A small contrastive image-text model, trained from scratch.
Model: 64-pixel images, encoder arch resnet_bottleneck, encoder norm batchnorm, encoder widths [128, 192, 288], text encoder width 128, text encoder norm layernorm, text encoder activation gelu.
Training: muon at rate 0.0028, 8700 steps, batches of 256.
Data: trained on photos of plants and fungi (iNaturalist), 49.3 epochs.
Rows from block 5 of the text encoder, named by matrix and row number. Rows with one number belong to one neuron. Each number is 128 + 24 x the weight over the matrix's rms, rounded and kept within 0 to 255. All counts start at 0. Numbers have three digits each.
# fc1: MLP up (text_encoder.blocks.5.mlp.fc1.weight, 512x128), inputs 64-127
# fc2: MLP down (text_encoder.blocks.5.mlp.fc2.weight, 128x512, transposed), outputs 64-127
fc1.272:104157098114108178103076185124097134114104130143078154100125113118144139148101112148138143113134150119101174150164124104095151136117114115188127149155134133079124134124173150143099167198165121
fc2.272:079139111172137133123190092127140091147147110079096142121170180111170123083088171117138119130134147170131097132112142091123132108145126133139117087172129136142103132099130097148133106142114145
fc1.273:119126106146136126088096155124154134095129156108123133115148125123132132147114147137091129120157082175126145146098150118131135127124103137131107147159159126148119143126129153127118131129118123
fc2.273:128110131112128120135124093132108114112096147129133135133129122112128136158158101144134136118100127119122133145168136135105129155130141131111151128076119153153127147159155169118114126112147112
fc1.274:114101109104100126107161076146164115092130131174141142053108110199139111122066138118156149142076099109129163131102137114128044112112174086138164148115119125128140139152138128142147159148092090
fc2.274:138119122111140138121104100137138121097158118135078143101160116180109077180108094122123100180123140093147091135083142189079104086135125120152173114127097175190182134101113172135129125144129121
fc1.275:128109146137117157136205103093121135109120103077126124104157156146082132147156117144141110165141120133103089176129174169129163140128124134146100155148097111113110123104186102134093149142131124
fc2.275:133133096169109133111139101103155098110123146136131151110141116123119087149136145145130132125103150127124149120143145156150105122148132145108154133125203134165107122093123136158130140132141143
fc1.276:140124120157121154097112089127119134132112134143129131126116149122139164091116117131127154104146160110101133109140104113122086135144139144145130119149139143085135164139120132134108161138123142
fc2.276:127142163122124109192138140122125111141148135139149124134143122142118126135183104137147103145143108131109127136146152148114127117115139117098133134116129115154118113097145129120144121106135134
fc1.277:126102124129113129146086123127141145116133113115083143132122145143113149122137132113115114106112103124094118114146166119121142114098149085125126097167122111158127114118128121131078134137093158
fc2.277:082104168171139116142091101138154114194154129067096155158164130156146096121140133142095099101138119145108130119105152127128157128118134103108108156146110126140128118102080082126139165126112153
fc1.278:137077123170137097113117080160150142146126122155111157080157148151097141163157185140185109146071154103183179144150113126166138102150081158167123125178100087123139101122132128105132109178129123
fc2.278:125133160106169129116088113133118092157133149178158140169095167140133119165177077161148140114122097136121152103114096119127089182062114145138106104174087167080157104099169125101153147136112151
fc1.279:121122113107148180151116113118158105122096142140085187097134150124141175123116118177134110117134135114070130125157113125119133121113106160100149143184144148113138126087113146101165121117121159
fc2.279:139133129143101112075110121115108136149146131131139114156076110146103078171151127138141150124111155130154140125112150143140126114141139104126134109109145164132133102132122151164147128147130109
fc1.280:081071111128116168132153095115155115046153152092142157095163134138072146136186133116120130129116099131149109134083160085132149108109134113128147183181117150141199067115124110166171141130157189
fc2.280:117157113108162140140115076135129131130093164085127149154102098056156121156113135116109166118107118163119137094147098115107160166086118152166154137080098133115123149141148171140137126098129131
fc1.281:104116125141113174128118175133123132115119110136154128084131135119133091149144137159171097116144107055103128102119124102085115109101140117138061120150123106148132172087181093146174100138117116
fc2.281:149116128132116113099126136117174139103113145114111117089125126090153156120147122148159151111115140133123086115127111087153136182137142139163161150109126152126107092159145156130127063110119106
fc1.282:131102114153176145154133109133130111118128122117172140146120111177137146102140111145110044126133124125090126123106101177117120146064137104136089134178096115109109119159163156165132143174137147
fc2.282:136150136155069157110112132087110144148136124111131134132154117155102111131083106165151137116119133101100126094131127111170129092145117115085130117116138141137135134144147109137174135086184107
fc1.283:142119094122107134153144162096140121081118115131113165154154114094142134103084114154132145129171080110086097154105124136087134134133126108120156110104142146131137085118135137145107137133131127
fc2.283:149110111107147129152126073134133136144141138133131089169126123129134187117085132119148151118149110084154080103099107103133091145115122138199155088140124113139145149131137102133121127121134113
fc1.284:115142135126084139108083139185144176129141167122112113090136111098144143166161178126152121120150143105153139110169077105191113127137151079132118147157160112153141134123105119127123118156079124
fc2.284:133118136128155122148158169128132110162111113110162112142129168142142158125156088119123088137129121151111144073074122113111134118097106120122136126142124132106113118130113098118140132112122136
fc1.285:099120128137161152116099180123116098121097151107132145112119081133127156103121189150111129156138185149118168149133152133064084150161127130169093136164141082105074090106107104073111115138129136
fc2.285:092171115120145151114115114162106088098074140104091154152161125076141133138071129173106145159114166168104165108154152170159136103124136116183151126126114120156170142101174067135094099129161146
fc1.286:104104160124178121100161124145103118091126118152125115097135162146125140148163096156172149149139082133070119035143163107117084138142127090176141154133196122079109167094107138163117170141122117
fc2.286:148126102134099136170116118099118090176140138096124133147142158113114089112128178126148186124127115115131136144136124144139113118122167098121121136127144120156099087085171123163177118133141160
fc1.287:079114119153118132124156123101125189163146157136158118098111096134143124135144140135102110148180136137126103118160131120152157092146132102128074153138104101120133103142138095130108103139149158
fc2.287:120127108133138100144142117119155116179127113176094125094152149111112122154127149114184094126132140119098111143114147137094122161126131129102154130144109123097106145117101148111140110123132099
fc1.288:119133131123111142151120130161132120141131136142117129110130114120163150133137151132153108154136110131121117119128129153114157114133157123142115157137120121146112096135130148154098116129130147
fc2.288:132159125134129150142146109133116126085113129141122100124137112160146155127115129142124138154135158125128127119114140132097086085127121118150177134161116153145119141136156144156129109147104113
fc1.289:148101161109107108153149130107135084150122117155120100107055126139135136148139162108104183153088109117110135107144108143148137082142112133072107125186117103125140095178148143075128175113148174
fc2.289:132117136146095165098157115122137128091130117116094172105135104129103121116128088155115084121146155121137149146119139157079149153131140133130141127094138127119095118092108107157149151187115113
fc1.290:112107127133123135087134167110074158098092121132136189113130133118140125133101168132094140156162112186168130097095139130096115126118119128141112151156099136113128151122189121160117120101140112
fc2.290:091157113125139110091155120141120146113118127164126117177143099100130142111127099134147132136153141103095122180161150137109142135153119136123144123131126089140154117156121165106090112109083144
fc1.291:108117165122144121131100091149117114154108160114130135145161148116113129135097116139123079122153117117172116135164172130090103148115172150156141141136109145107091136149131158178160092186168162
fc2.291:174161115127094161101137138117137149087147136084160104116132119143136088129137128143166189138149097099141129060145129134157160142161118101139155135136111141111123101159087101113141096051132150
fc1.292:122187088075117166174189054201166132159168159089087070123170158160117159185122127179076060165083070074099115162170148101104133067141154069130098112119131189179115111106121159127083145161055139
fc2.292:133107065123113113143123121146094139127063120203182073117114075214156099049170189139183109047141140140177105130159117127157164152160059121125112169153124061083047182155105171090140067094062201
fc1.293:139136155132117114189087136154113120107098122139136132101184137147089134133069162154130146145112131107092128144142111145112104131152157120115127104141135121095148126108134141108150112136144131
fc2.293:153149117129133149156180122095138167136156140114122110135089107147118097145158124149120132122116146126147077117130161136104137105136113153125123057093109116136147139126118110103142116100115119
fc1.294:130117143152082156105138117125151111091175137138099116117110126147144115136131127125124141131118152135103133091071124123102129138128126114111145122145136106112119151116128156173117186137132124
fc2.294:137100136135127106135131121113106107139146120132158113141127165127105142128111119120127125131112101116126136177166135120117144137137139111126122126138157111161096109130120103124138102131136122
fc1.295:142138140147164106113141117134119119097130151174103115095159124119152111156113131152132123128113130100119159120126121102135133124091107138131154158154121131162158099085146171112125142150136145
fc2.295:111119146116155152158105132136105120133134092111127145110162111168110134097134097152077119109149099155110148184142109111105176156135132137179151115098122121101105127136145152080134117134096094
fc1.296:140099141125131176075178117160127139108121161122139145147122120082089151179108147125102110132090144144138136100145099125131090075134131144154138144183093123137086128091170081124119140109177151
fc2.296:137147126116123131179114150095107130152152100113124145117107146099126109135140126094145119088147146111122134147110150131128126159121132137140176097086186128148112113110141116116130134128086105
fc1.297:149132139129155138153114173136054121076134110120122180109108163160177139143107139163104093127140150116088133102148095093102082077107161154117115115140101152130141165106147148103123168111100146
fc2.297:127153129112128101116078135104166164168104124139122081134064119075116120161133152088122138121134153171137163203167174118154158129153153120149148125114101112098110149150092142110155132151117158
fc1.298:151153117137095133105117144141094149112097141159167143137126132142133124142130132140144149142137142158135141151085156124118137094152109122129156115131130124114129096144156136125122153121112148
fc2.298:137128145125124132192147088147114144097120121123125100106151083146156147138166121141133105135136115124144132085163134112110090143117130127121133169115120121147155149120147134148146125091127082
fc1.299:130133143141124143134090114111151120079150130122127133141140139130136130095108135150139116128095141119107123121137147137099106104136117145128155085133113109170118108141119107149128149144139123
fc2.299:139150123093103159127109139142133140181110132119137123138114127140113141130143158145165123137153148127131105120102110134108132136122121136134140130111106110143075137104166139129149133108147108
fc1.300:134140136180103129157166083141137159116123110139122147126094096146102117147144147132139149134070105139094095097123154130128101111140114088111137146127137147165109118154151090115107117159112150
fc2.300:153135104112148161110073183134126117131091110134167107165159153120072148129129107165103147094126136129136143152154132142127124090127135149139116098107133108148141142145144123117127146137144114
fc1.301:096088155099143118140175125173128127138141116153117099062135113183134104138142091145136108175092133105137106121117119123157127044109120094131110086175070153185161121123145125161125107136096125
fc2.301:135125132177131154093072163166202084159128143136184062151127062126103136159149093085112098156162121129106190101072097133094124124176155118137084167012132094145136172126158147116127099143164114
fc1.302:087122149134136102132123130104117112119117118127121133110111129148144152134140121159128084147151135127112138128125154164127138121120144118124133117160120160111109115117129126097126159143157120
fc2.302:153123105124130132102119136135144130101121145124161113129134105115120113129098085132138154103137100137113145171130123122114132120117135103119123114124120109120147140182120129140148098107130136
fc1.303:139128126125133120146147141147118092118143156129120109132133133119102127118113104146100125144135138134109126105126130156144120097136126089154147117114151136108136120135118162115117139148101155
fc2.303:126122131125125130137089141132132137135116133141128129134124108136129107115133133123139129112130120131135139150122128112102133153124151123105111129123134136141128153124142128127150135091144118
fc1.304:147154139101166145157131132151112123183131135134089155122144119208114144131142119127130082120143162163113104093144173154140155147140172102165144134131091134109139170111109186121081085150126135
fc2.304:116146119127110138110141140171146137126109109060105113181151160092166076111106109120109129126092160154123141114120122138146172131102098104131075109139145121132093151073107119105169100134179166
fc1.305:123102151135093149136108106125150117133153133151153120123145112131130129107104148132142071158136121123136140147149124126117138120118136112120164141146133154122112124135145086102093169132126143
fc2.305:152124090093122125142134145132127109117104169100120125132109127143150115136127138111107125147153147119118145116119127124145124133120129101142111125129137104173139147105150131142129125146159107
fc1.306:116110133153122129116108120129111120126124163133140123123186121123122131141104122140111119135150124157100136131148124085125117120160155099132133118140133113119153124100099134120110132129097117
fc2.306:131113121124131144126109126130118111125132102093118154131135132123121077154156129116122113103110132147134136115119130135110125140122131153114086134114141122113148120099133104110154126138143126
fc1.307:176114122129134152124142095138131113083143109142125170152152166159112144111152117107137070134109138178082085111133140106078188131134129126117138119171098111109068124094183106083162143140102158
fc2.307:151145122147123073111121149134148122104097117131170102104133136168154126152165095120141101154096135147164155163114118148181139094133123131116156145127128158144134107119157146182105184154140125
fc1.308:134147127110110120144144139085145071126049128154090102106142105105133126126101143107154144152105161130144166127130138129110116138098177113119116119143168134160119118122135120141121141125106161
fc2.308:148084154151076153120104140123110150149138122131112162156144176139099145151152096141111107129141138112104112116097132134117159168086129114118101142136145116122146129120126126131143116158126110
fc1.309:138145157137118130150136124111108139139149112125137129103145100125136139129128157137132119115113139108100108103152146106115135121140110105112145120137121138114138118138149143118109144167155136
fc2.309:112128123131117128089097120147126119119135099094138141140143123142111109109133132140141133132113126157165160159141110163128128115110125140109127121115136120159129160120141143085117114115152160
fc1.310:140159166117142155134136121124140103111095137157153140122147123105114126130147145164119139156108138108129146114123141173099145136138113107131153127129151119119103126168113130113152105118084106
fc2.310:112137113104123139124135139121118138112126128154126115142151118165111129134116146141144126126111136140152113140133122124157104131134129108106130114122133128152134145141168132087139121102140119
fc1.311:121162133158174107155099130132104137095112141166076156092111094148123162148125125108092156136119172121093124118123101132110083109098138089148139127147159157133116114098132168137112131156099105
fc2.311:154139101089142133110124141152116120130131144146161096128120117151150123127116106151135138160130076119155165115140167151129127116131152112122116097115106117151111105153134143118148118084114123
fc1.312:141158109148108102148088112116124108124148140159109078131111106184112173123113159146158137127093122166152099114152109127141073115109132163156124139124132136110121160105142142098083148136090168
fc2.312:104101123121145159159101137141102135143145102102112145121133152076096133127135093132154131128151141120126140153124134133105146121126143098156148086122104124146142133141145150137133128128106133
fc1.313:120170140104110134171137152113100140195118124138130115112078130152138100103120139141154168142107124111112087144047123122094106084102169124128117135160141131120151181128179081126134112116115176
fc2.313:104137134125148152136173130151103097135125127139129118103160138104170173124161109132135159077149126161147121119151114125151051151140132131116160137129169139115094150170138162139143108124109111
fc1.314:105122128148129111113134133108137165140108127118152117096139095117110110131134140126125106137139159119118132120134141113121122139120150119152162144143141093143122151108140114151104110131111128
fc2.314:133116143127131146142100134128155132152159113147105114147123142138124132123124130128128118115151139149093149159126096122139133147158134107108122112131114152118118110093139100086149123114168126
fc1.315:078138148141155137104099149137155136129145156128106151141164099080138089135102102161109161157084088114103123114106088118128144111122146125114127172138131098121123108110169112144109126135156127
fc2.315:145145140119106128152149100108124147128130152132129143077135147111120138147146180121129098115157141163149169101111146156109144138134130149133130136133115082120117153104125106136137104119117100
fc1.316:124155121137150119143180122137103155110117114158115093101151163106130134170114142148131131153100108133165089127143117088129114138150125169182147152155122112157126112151126139136101109104095145
fc2.316:113135126123126139162150157150109115108122137144161126127116103154110169095156106104118088118155139103099112128134132142125175111142103129113178168087101138125115142143130157127146135108157134
fc1.317:086122109088054138145100088178123104139157119153131118105092139159143147125145179131122111124112179115121065089093151107144119104150127120134133170137159180143127127127117101120122098149151157
fc2.317:159152119149151072133138119125098153116109123159144114153135124092142162159115137135110118131099122116196109203135119139125096129144160133109111078139113110119113128119144132129120075121083094
fc1.318:119083147101102109128134124114173130126133111117107173136141131124181134121131136151118114125162111070124139099154123105104150104113154100131144141169095087162168109119096155145126132149118134
fc2.318:133118178140104102151066128122155161169117096100146125123129118140130120145142147125131128126101134150134110128123181155149133153146157081112093142187117136116118074113129110093133163124127136
fc1.319:160108072111133099108161144167153115113125164125098146130102179129143159133136114152129124145105078108125151177143130110144153148112160133148149146146144121137082117111098166174108137109107194
fc2.319:131127176169140138142116129132171127122120087140094150091121132174114172151141113143096129146118131085081132128144114130127139088142118116155161169104147150142105133145137156102119152115125095
fc1.320:117108135159124116100107134157092110121122146181104143156098089134128125187139157129122138117145159115141126122136127106108100094138157110129086072115104038109095171124134172126180101107108147
fc2.320:116103156147107149169120133130148187125115115140144130138136092154096106098152104119142143125102146157112146145131167097105098171159132132111139150152175136136141088103160102177128130114100139
fc1.321:123123148140133118105103105137109148126103123181136108070116118107132121137112090119127140133095154153106116136160131099135128149099123157099148168151145143145131092090138150127125135087112114
fc2.321:148100148124134100146111134098131116153139118179157108146119145191130136122115163134106135152162124097137167103093125158132130096165131113143099080142143102128134155150141117145119158118137087
fc1.322:140141129124129136145128119128112123128140135126133123157132126136132124143117133143130144141125120141125138149124138154123115118139120125136116129148151125123137128134135130128144115129110132
fc2.322:128105135117144131125121139143145131122122139112144109110153129138127128124121122113125119099131132121108122110131128128133138150137112145134123142110118126161141141131124126126129124113144122
fc1.323:145160150141132117092126139102149114186140106110118167101112101155153137150088115099139129139142126115110201155135118140145138091174105095134136111149141125129087133107120175087085186119115145
fc2.323:107147124124139155139123084129121093134148114115136125146108125087114145177155131129112101131107116147119106137169172086108121155138164139147137107100081144128126143134131123142146108124135122
fc1.324:109135141096116115136135115137108124120123137155134148126134134086117190126115156135099145140121152101120107106165133131097128151162128139138111126152156119127109152147121117116149134119082129
fc2.324:146142108132125125136164113129126157104103148158141102127142112170142083139132133150125122134127125125163128121115127133112115116127132117137153129121127123137146127115128113154122117109121156
fc1.325:151108128112150121141159146119135139104099100136106123086127126101159124142153082145067086139184139119119167126142119095112141135088133051150109100153122095100095127182100141086078126145119105
fc2.325:169143221154102124118106141142122130201102156063151084101113189145119110145119131177127151110121135139103120118138128161123084129134118103053123081146144169151122125083102114100152131104137124
fc1.326:136140210067106122158100103137118139127148103151123139128111127096182148123113137150136101109139099132163117101153152120077161101171117117149113089131144100178110161138132108150170110193107162
fc2.326:112140111190131175079098132145121070121107155116133083143151143116160105129097105135124092173083193134091129137122157139168112100099131098084176108117080145132116164127127114175150134087154127
fc1.327:124089165145137075177131138115135121086126153112154129171094195093144126181070159184171123155111133139049153112150169151106096110100134149112166099145116178191129133099152132169100086142154140
fc2.327:137113120148128149126123141128159170137170121132108083176128123194130151111114115152114135109139144116168128094125163053129126138150153114099132106134118093088156102140143082125137131123128111
fc1.328:121141143135131182153122139151127111087118141133111136119140093090122102133164107151127062093109109140130129074149146127167117098102118114091160158147183162131106112141133098121097140090127145
fc2.328:145089105150079083091138140126129122142102129148153144133121140129092124140138151113133157108119097107150125138099137139088143158125124157109111134087151115134097134128142126149138107152090119
fc1.329:148153128118123085132112088122123086147148126140159138124165142158138141162121115131147061144129073135120123111122128159116116104087130133086184088156124169142156154145145137161083153099117130
fc2.329:130103127119122144153106117122109143147134093121116085142086138087132106113110106140138144125142159109123129153123117124132139110120140098151138125134117142098128142136108086125112104172131113
fc1.330:153124148140130114148129120127140108127138133143146126113151105129146147142111106134119118133134121111117120132111135139119102139135102130131098130166147117124134145152119163155137144157126140
fc2.330:114124125103159132121132122122154122114121147142149114130133129099129129113147145105122127110129137115116141114152156113097146133137100151155141124110137162157137152108124088121127147113118122
fc1.331:074118150133095159148128137111112105134156121152136105124148143134086102180098147148130104098128114098121097102121123154142097077125119109105136150175080092133170133156138123134163111107169123
fc2.331:150159129149136134086135095125109138096107153100157116114125094116166116109145100090132149155138102125141122137156147108130128179125135123135152113110149105148115101127131124133095148141096103
fc1.332:112149106102151137148110095133134107090116166165116147127154109148124149127098135125122130120141143109117100103156133098141126124128119117131111131136122116129131124151110144125139114124092151
fc2.332:121126125142144126130136123120109137085126108137141080144126109143182166122117125124104107181104140143149134136127157145140127121158123116139137113123127141149139109111164151151100125103116162
fc1.333:153169131118096126140136117108112124100136106148158169136134139127115147111123134128157126166143146123119123084108151135118127111145144082135149125126131157134116129133122145145100132131158151
fc2.333:137144101151120123107125107146115123081089114160143133187127139149124132126106147136157092118119127133146103168105140120109164127116107147160127129144100094125155145152116148134148099114121131
fc1.334:142126165129128151154105108091164102099123108142066161115186170137153147111091114078151133123125140178175117139102100145082147094108156104119119114107157102129093182120136155127104132138171143
fc2.334:117171110113093107145152150104114143179127084138130108165122214125149192111153144098106163096097120122127126185161129049099115136158107114063131093210145142109087114139147185125160146129144136
fc1.335:126108089122122137122141113126146103135089121113130124125136126137145131127119130157133097144135132128093113151122163119151151127131110110138170158144163135108134097141129132159099117162160124
fc2.335:179111092165122135146102109113151126106092127129123139114104122150149129134130123114122119134108138139126133162134137131124100151129128113152128104139084141136099180085130124140120085135122127
fc1.336:113177213124166010100159146087089133086089117127060178102130131093130137102122124082143160173147126107125114172102119122118121147136128099129175103166109154177111057145115134162103109169114174
fc2.336:107142172167058102086074153089123179089108081191074125080165113117132152111075123149134084173245121156145198177054181164202057127088118110070141194104092105141157087205134105091118114144203092
fc1.337:143115129133161133098093139094131131112116118133106133142141149131134154147097148175134113178097094137113087141150166128136121146140116086131106146122148124134121107118118111106106135112125134
fc2.337:141143096154140132159163120132130138121105159096172103133114140114123126122136124135138128111164107110178130129117142148149150153150164124145139128107107100120115150113129136157143095124142116
fc1.338:132134096151114153122129114140144140138078111155175135137092134112123148108095160146104150135112097130112128163154121184155131123213134085099134123164110125144137116168102111135111109151153096
fc2.338:114171128144126116132112149136132166157122123137113124112124118101146139145108079107116119127134142114124089163143141114144161116096120127090131094118098121095083155089095168079139126152158130
fc1.339:116127132094121060095098133108148127106107111141106204106144128089138148131137157149163107164130132131122136114110155125111156128139142104134154123147111126162151105128113109106080115131131136
fc2.339:129106136125144162145135109111131127144142123100114115102119127154130104151116154130080094108135127128117129119121145142110139126107148105115073132207133101076117108167105113139112163160150106
fc1.340:094138114106062121190148118109150149147143103108126164106162112126150140124179151129168074136130150094137111100141127145096120136150148101090110109121110126119125130159140138147147126139155193
fc2.340:117137114136128115108133145124130124135085096122161194142128166123119105146125150112112173162103100114111092117136148147109091134141098146153099095149144119199175104131149134159115130153084132
fc1.341:120115094137172093099110115116102156109123148164120144093118116109147141158127110142139084200136156100147105094085150107119088123109124124153154130133147079126080127077132135140103139128138094
fc2.341:138110121124160146122161096140142137098095144093115121124106121154158145130084084150141095123147134126115156157134130151092163186145136155146137117113119087141105109113139141125123106113126145
fc1.342:119136151156150099144107122123142132151116158157113128108136102183108152114132133136122130146152157108119116127105131135114123106133121104134136154163159118139151115116091139175116113110116129
fc2.342:126148108107131145100157107140125128115133111152149128117136103138178143145122127149139137132132117117137126145122126163117102110126154136124168120127123115122124095146125156122106130132139124
fc1.343:138149116166133112085110116098175100132173133134139075100163140138103124145133146134115122160138100129079145133164130126138131118101153142146148098125063112154116092097156150124123144121125124
fc2.343:109130126101099140120134144100088140107116133091104156106108110131088088119102120151195125119122123162141128124153096119084119155120153100089109139122137124110102146121133139115121137141135118
fc1.344:158090142175134098124156141104144129118142146121119099087108079114123100205127140125118073108115143156136097122145158083132102128122138157176102096168143086195150157155114091089115190189142121
fc2.344:126165125100098169087098141159097173100168134030166077142119136127119164098176135131156117170148199150105185176143126138194174114100111089147186138097127124158128133135125161120100124094187122
fc1.345:100130127114118170127121104111134130099146109137117137112169079150145126082113167139134066121133142113107144104141137114106108105113156127164130105149128154122140074119146157092123146135118160
fc2.345:136110129116106105124142172163137117123103128146174170114128117141161135117121107124119130105122107121136133159152146142144128131133121144137108160140124104155111141122141143128135118122118131
fc1.346:101140117116110100117145095125145152085090128125111127154120115084116212104175130148111120121153141134128145150145151147172121147155166117137121154121129145116150106107146143132110156125145122
fc2.346:125139109142140127151147144135121129104081142155156126107153162151144093146105115120146139129098149135114116137110106143110121125110108119130122114154113117125117162148124153131159106130144117
fc1.347:108159146139135156136088129100126137117121091123124142142133144109134155127139136119137119092101118120107130125135145150113109117126128096120144127124114131146154131146131123120106142117116130
fc2.347:144107116114108129124133144129127112137111136106116132133122119147142123126138115153154117124126119119131148170122110154144149142120113162153117114118118142118114137129127138112139098114151142
fc1.348:112131107129117131112108123120120124130118088131123123119132150120099119135127129126141109139119160119132138101098156120126121122128119123118111124162103131141130146130134131134125134134120143
fc2.348:156111137128117148143126111143128125140099137081126132142144154137131129121122113107110144109113122129113143113160107127126160146132143151110107119103139120129131139100131108111142124128155132
fc1.349:117126136179151152126147123119127146149114162156106103109115118108122136095111110125129138110100120146102132122114133128112130135112082129114095131143116151166133118103147111126146111137088140
fc2.349:105131090129127110149122113151114131110137100149128144156184130133114129129146133146119113130122120141136144160124131125121144137127134114121119142088150112163148156121148155135142126124135100
fc1.350:162078125200137129129131131111173141067148116125093121101140112179134156161084120122157122110174155153139099151125105118147109123104099111109138080153114102112075104143134174110108133156082177
fc2.350:139151104113115116114163124111135079126145135143127156116122147158113131135134115164139132172096124095107124107128172178148103107156132089096136164139107114098112111158156074160162172100134070
fc1.351:128120139123132127128121130122107139140152126144101110115164102118162119120114122103131084134127138106133137125122105150097120110170124125140165143152113123160109134142114117114108127132119152
fc2.351:128154118118129119101114107153108092120134121109086089153125167079132118127123141137117138159123156140123129128121142154134152106118153131093142101110120134125146142119123115126157128126134119
fc1.352:139149122144098102143115116128133111111142113146126115112138126134145151109123138144091174123132147140144100153138116126151078131122113140129108132145114132141071132128089109109140122122134148
fc2.352:152127099113127125120098133146102124130134133147140128133127123130127113113168115111109154154132073100113131137130137112133141140163127146110115145150078162150116147108138155133114158144102137
fc1.353:134088135123133101142121140132116122107141151122134144120086117122115104158120110132126139123114122119072117153139154087091151152145162141099137107144125135122116147094120153104103118152155152
fc2.353:146119136125098146088092141117135128156139111093096099143141154120101127137109128138143118120126145122141140145147104115133128136139119121121133141124167137119115129113132098127152128134147112
fc1.354:112139115081126121091181099145134070103117131153159177150125190153173137100139160124147138166102099201160108128115132138129103137124180112117120105157111088142131119117112159121130164142143149
fc2.354:160176112122156146126125141081103108124093076191138135160131106131131147152111126082124153142139122089099120137161159128139141101146111115120144140127123113136106098104142140155125134142101148
fc1.355:152162114122131172118113134141085113123109167084123138129145150140140178148134132158178107149138096076103129076122138098118156136133109084135120133118163170087113104162128134179097103156145190
fc2.355:110163143154185114106183118155127118111132119108127093091136131126146095096159172155143120133098153104142095124154146109143150110094122152124104179148107105125106147156153125104111109117114167
fc1.356:136152163172131125152148126203146115102113124162108130097119108123141156114112128127136128130137116126094104128111133149113111080118151135120130095139120121144151133130120125130122136169113126
fc2.356:125135084112106192134143150080166120160148128150128105102095141104119101145141126141127130175128134102135141141106170138121134093144168105162173133121100139153124125139140140136126136160103139
fc1.357:105102136139113174110074120108151121108072132118132090120132151112173131163163123143139113144158158128138139111137114123143097088163124091128116101112142118109147153096089139148125100128060129
fc2.357:132134130145140109146147136121115126094119119110145132141135160109133146125111097131099132091102133126111116129101114129099155158087157158139125118110132118142135105119109103122145102136151131
fc1.358:122113114111147104124111152112119151107113129121056133132106146106164149161143166119123098163189105106142127104089139166083154147124126144132183092124118100075126125115120135142097160119167135
fc2.358:133106092135138139121158139141120157052091114139147143095098103080158065135085124149087114123117110151130096124122160107070116125171127160173126074127100117180144175132114167132102146099067143
fc1.359:153131134141124151141134116134118126081167084162084102066097104125127123133122116129112152094087143101081154147133137164137115159095144137151131123108145148114132088109130114138160152119111174
fc2.359:114122110143135131133130131132115116112101126119124141136161162117111153138101134193131093125146116084136116122092099150143116126109119160209118124125154110134137173127161130101129124104152090
fc1.360:124163146139109095128125130108143126114120095158152139174102119139145161133127118150132130117110122115120142129101135108137143113098134122130103103151127142132149129070117167100088142128077108
fc2.360:126111140191117153154127121123138151130139106123136092117187112134111098129133138155115168128130127118124094136164117131127145069170129103152139161130127159128096078088147116128133114122105156
fc1.361:153173105075127124117167119162168148158130202157105144104126148100119161114196156183166111133149113096134135103112108106132146124114155127136114145165106093124128166133118096150116138081124136
fc2.361:079118101111155099155116119119113176123106104157165096128131096156158167126160123098099125149070135134135145112092144109102104106147110101180160089186151119199146136196156164155102124121100084
fc1.362:105134118108164117111135108108149149099144096077118147109125117151105138104096127160126123127122120110148114137103148131135101155118143138145166171097147156112136118158116140163090132157100114
fc2.362:137160120128152158122132118153110115132143152132132134130159107138112118145129129092149178101123167079121106095166149134137141128112119147134135136100116111156114143135160114133139080124123084
fc1.363:135139089157091137087160142118113109112139111143140104124098132133111188100129134149159167135110180153152136117102082136106097145153129154142140155128152143091113121156135135149102129122087131
fc2.363:136103175100143123167147106142115082105142148143158154162116120129113118132194123146126076104123130140121167135165145157125122107083152130173152130131175092170177126178100102164136107086129127
fc1.364:133154107113140113091124121157154135120118171118123113118144117139150112149108144136120166083127091089129156161127108147107104113131130090110112121159141107181072134121136154146138125159106112
fc2.364:137145149107140152153138068098162102123104119123116122147147143117166171120107085142141120143139111097116134115150101129117143187156159162138172105121071140126104099094145142123118091109131157
fc1.365:141108127106151140122152120102119158096078137127134100116132119125104161136097152102095134154134114126116142085128139094117107137109159123112121122156123087147112093111135127166128120130112183
fc2.365:122121134118117143146109132130087106152175112157118182157091121112126139119105124169134117126119125108107086121133118131118129142127092116143113133095107118141174128130152148102135169138124119
fc1.366:114164144141142121117090098145122100114133138149119098106190156141123125164142125141095136064085106102122147152172132131109139107144112145212122102154126153150132091100145140157144098141097141
fc2.366:116144117084142153134154150103134075112142104110120155130128081170140120120115105164094177071145140062101151120126123125092100161153158149171170154152140142112106104093171124124142098129108094
fc1.367:162134107146135130141135106134123153137110128144148122122161128124124116122128113114123131121125106106135117125158119132102122132124164116144121111133099120113133107118118142135095111116132168
fc2.367:145130154142120125133105145128121118120134124109116128118127110161125131120104143144111134120107147147112118109125131133122108120137119158119121127108155141148118130127163125123155140137148101
fc1.368:114099109104099106115103156118120119145171107146114163108152078167142126145162124125177124157045152121093166118134088088153087069122166169140177149179075115130185112160154103113139083182139090
fc2.368:159097138093188168135143170149087096123087172198141122089084157102132105140167088161106082169105073146106167185138164128108135105092117130142097117117071085098143176217090192132159078121117143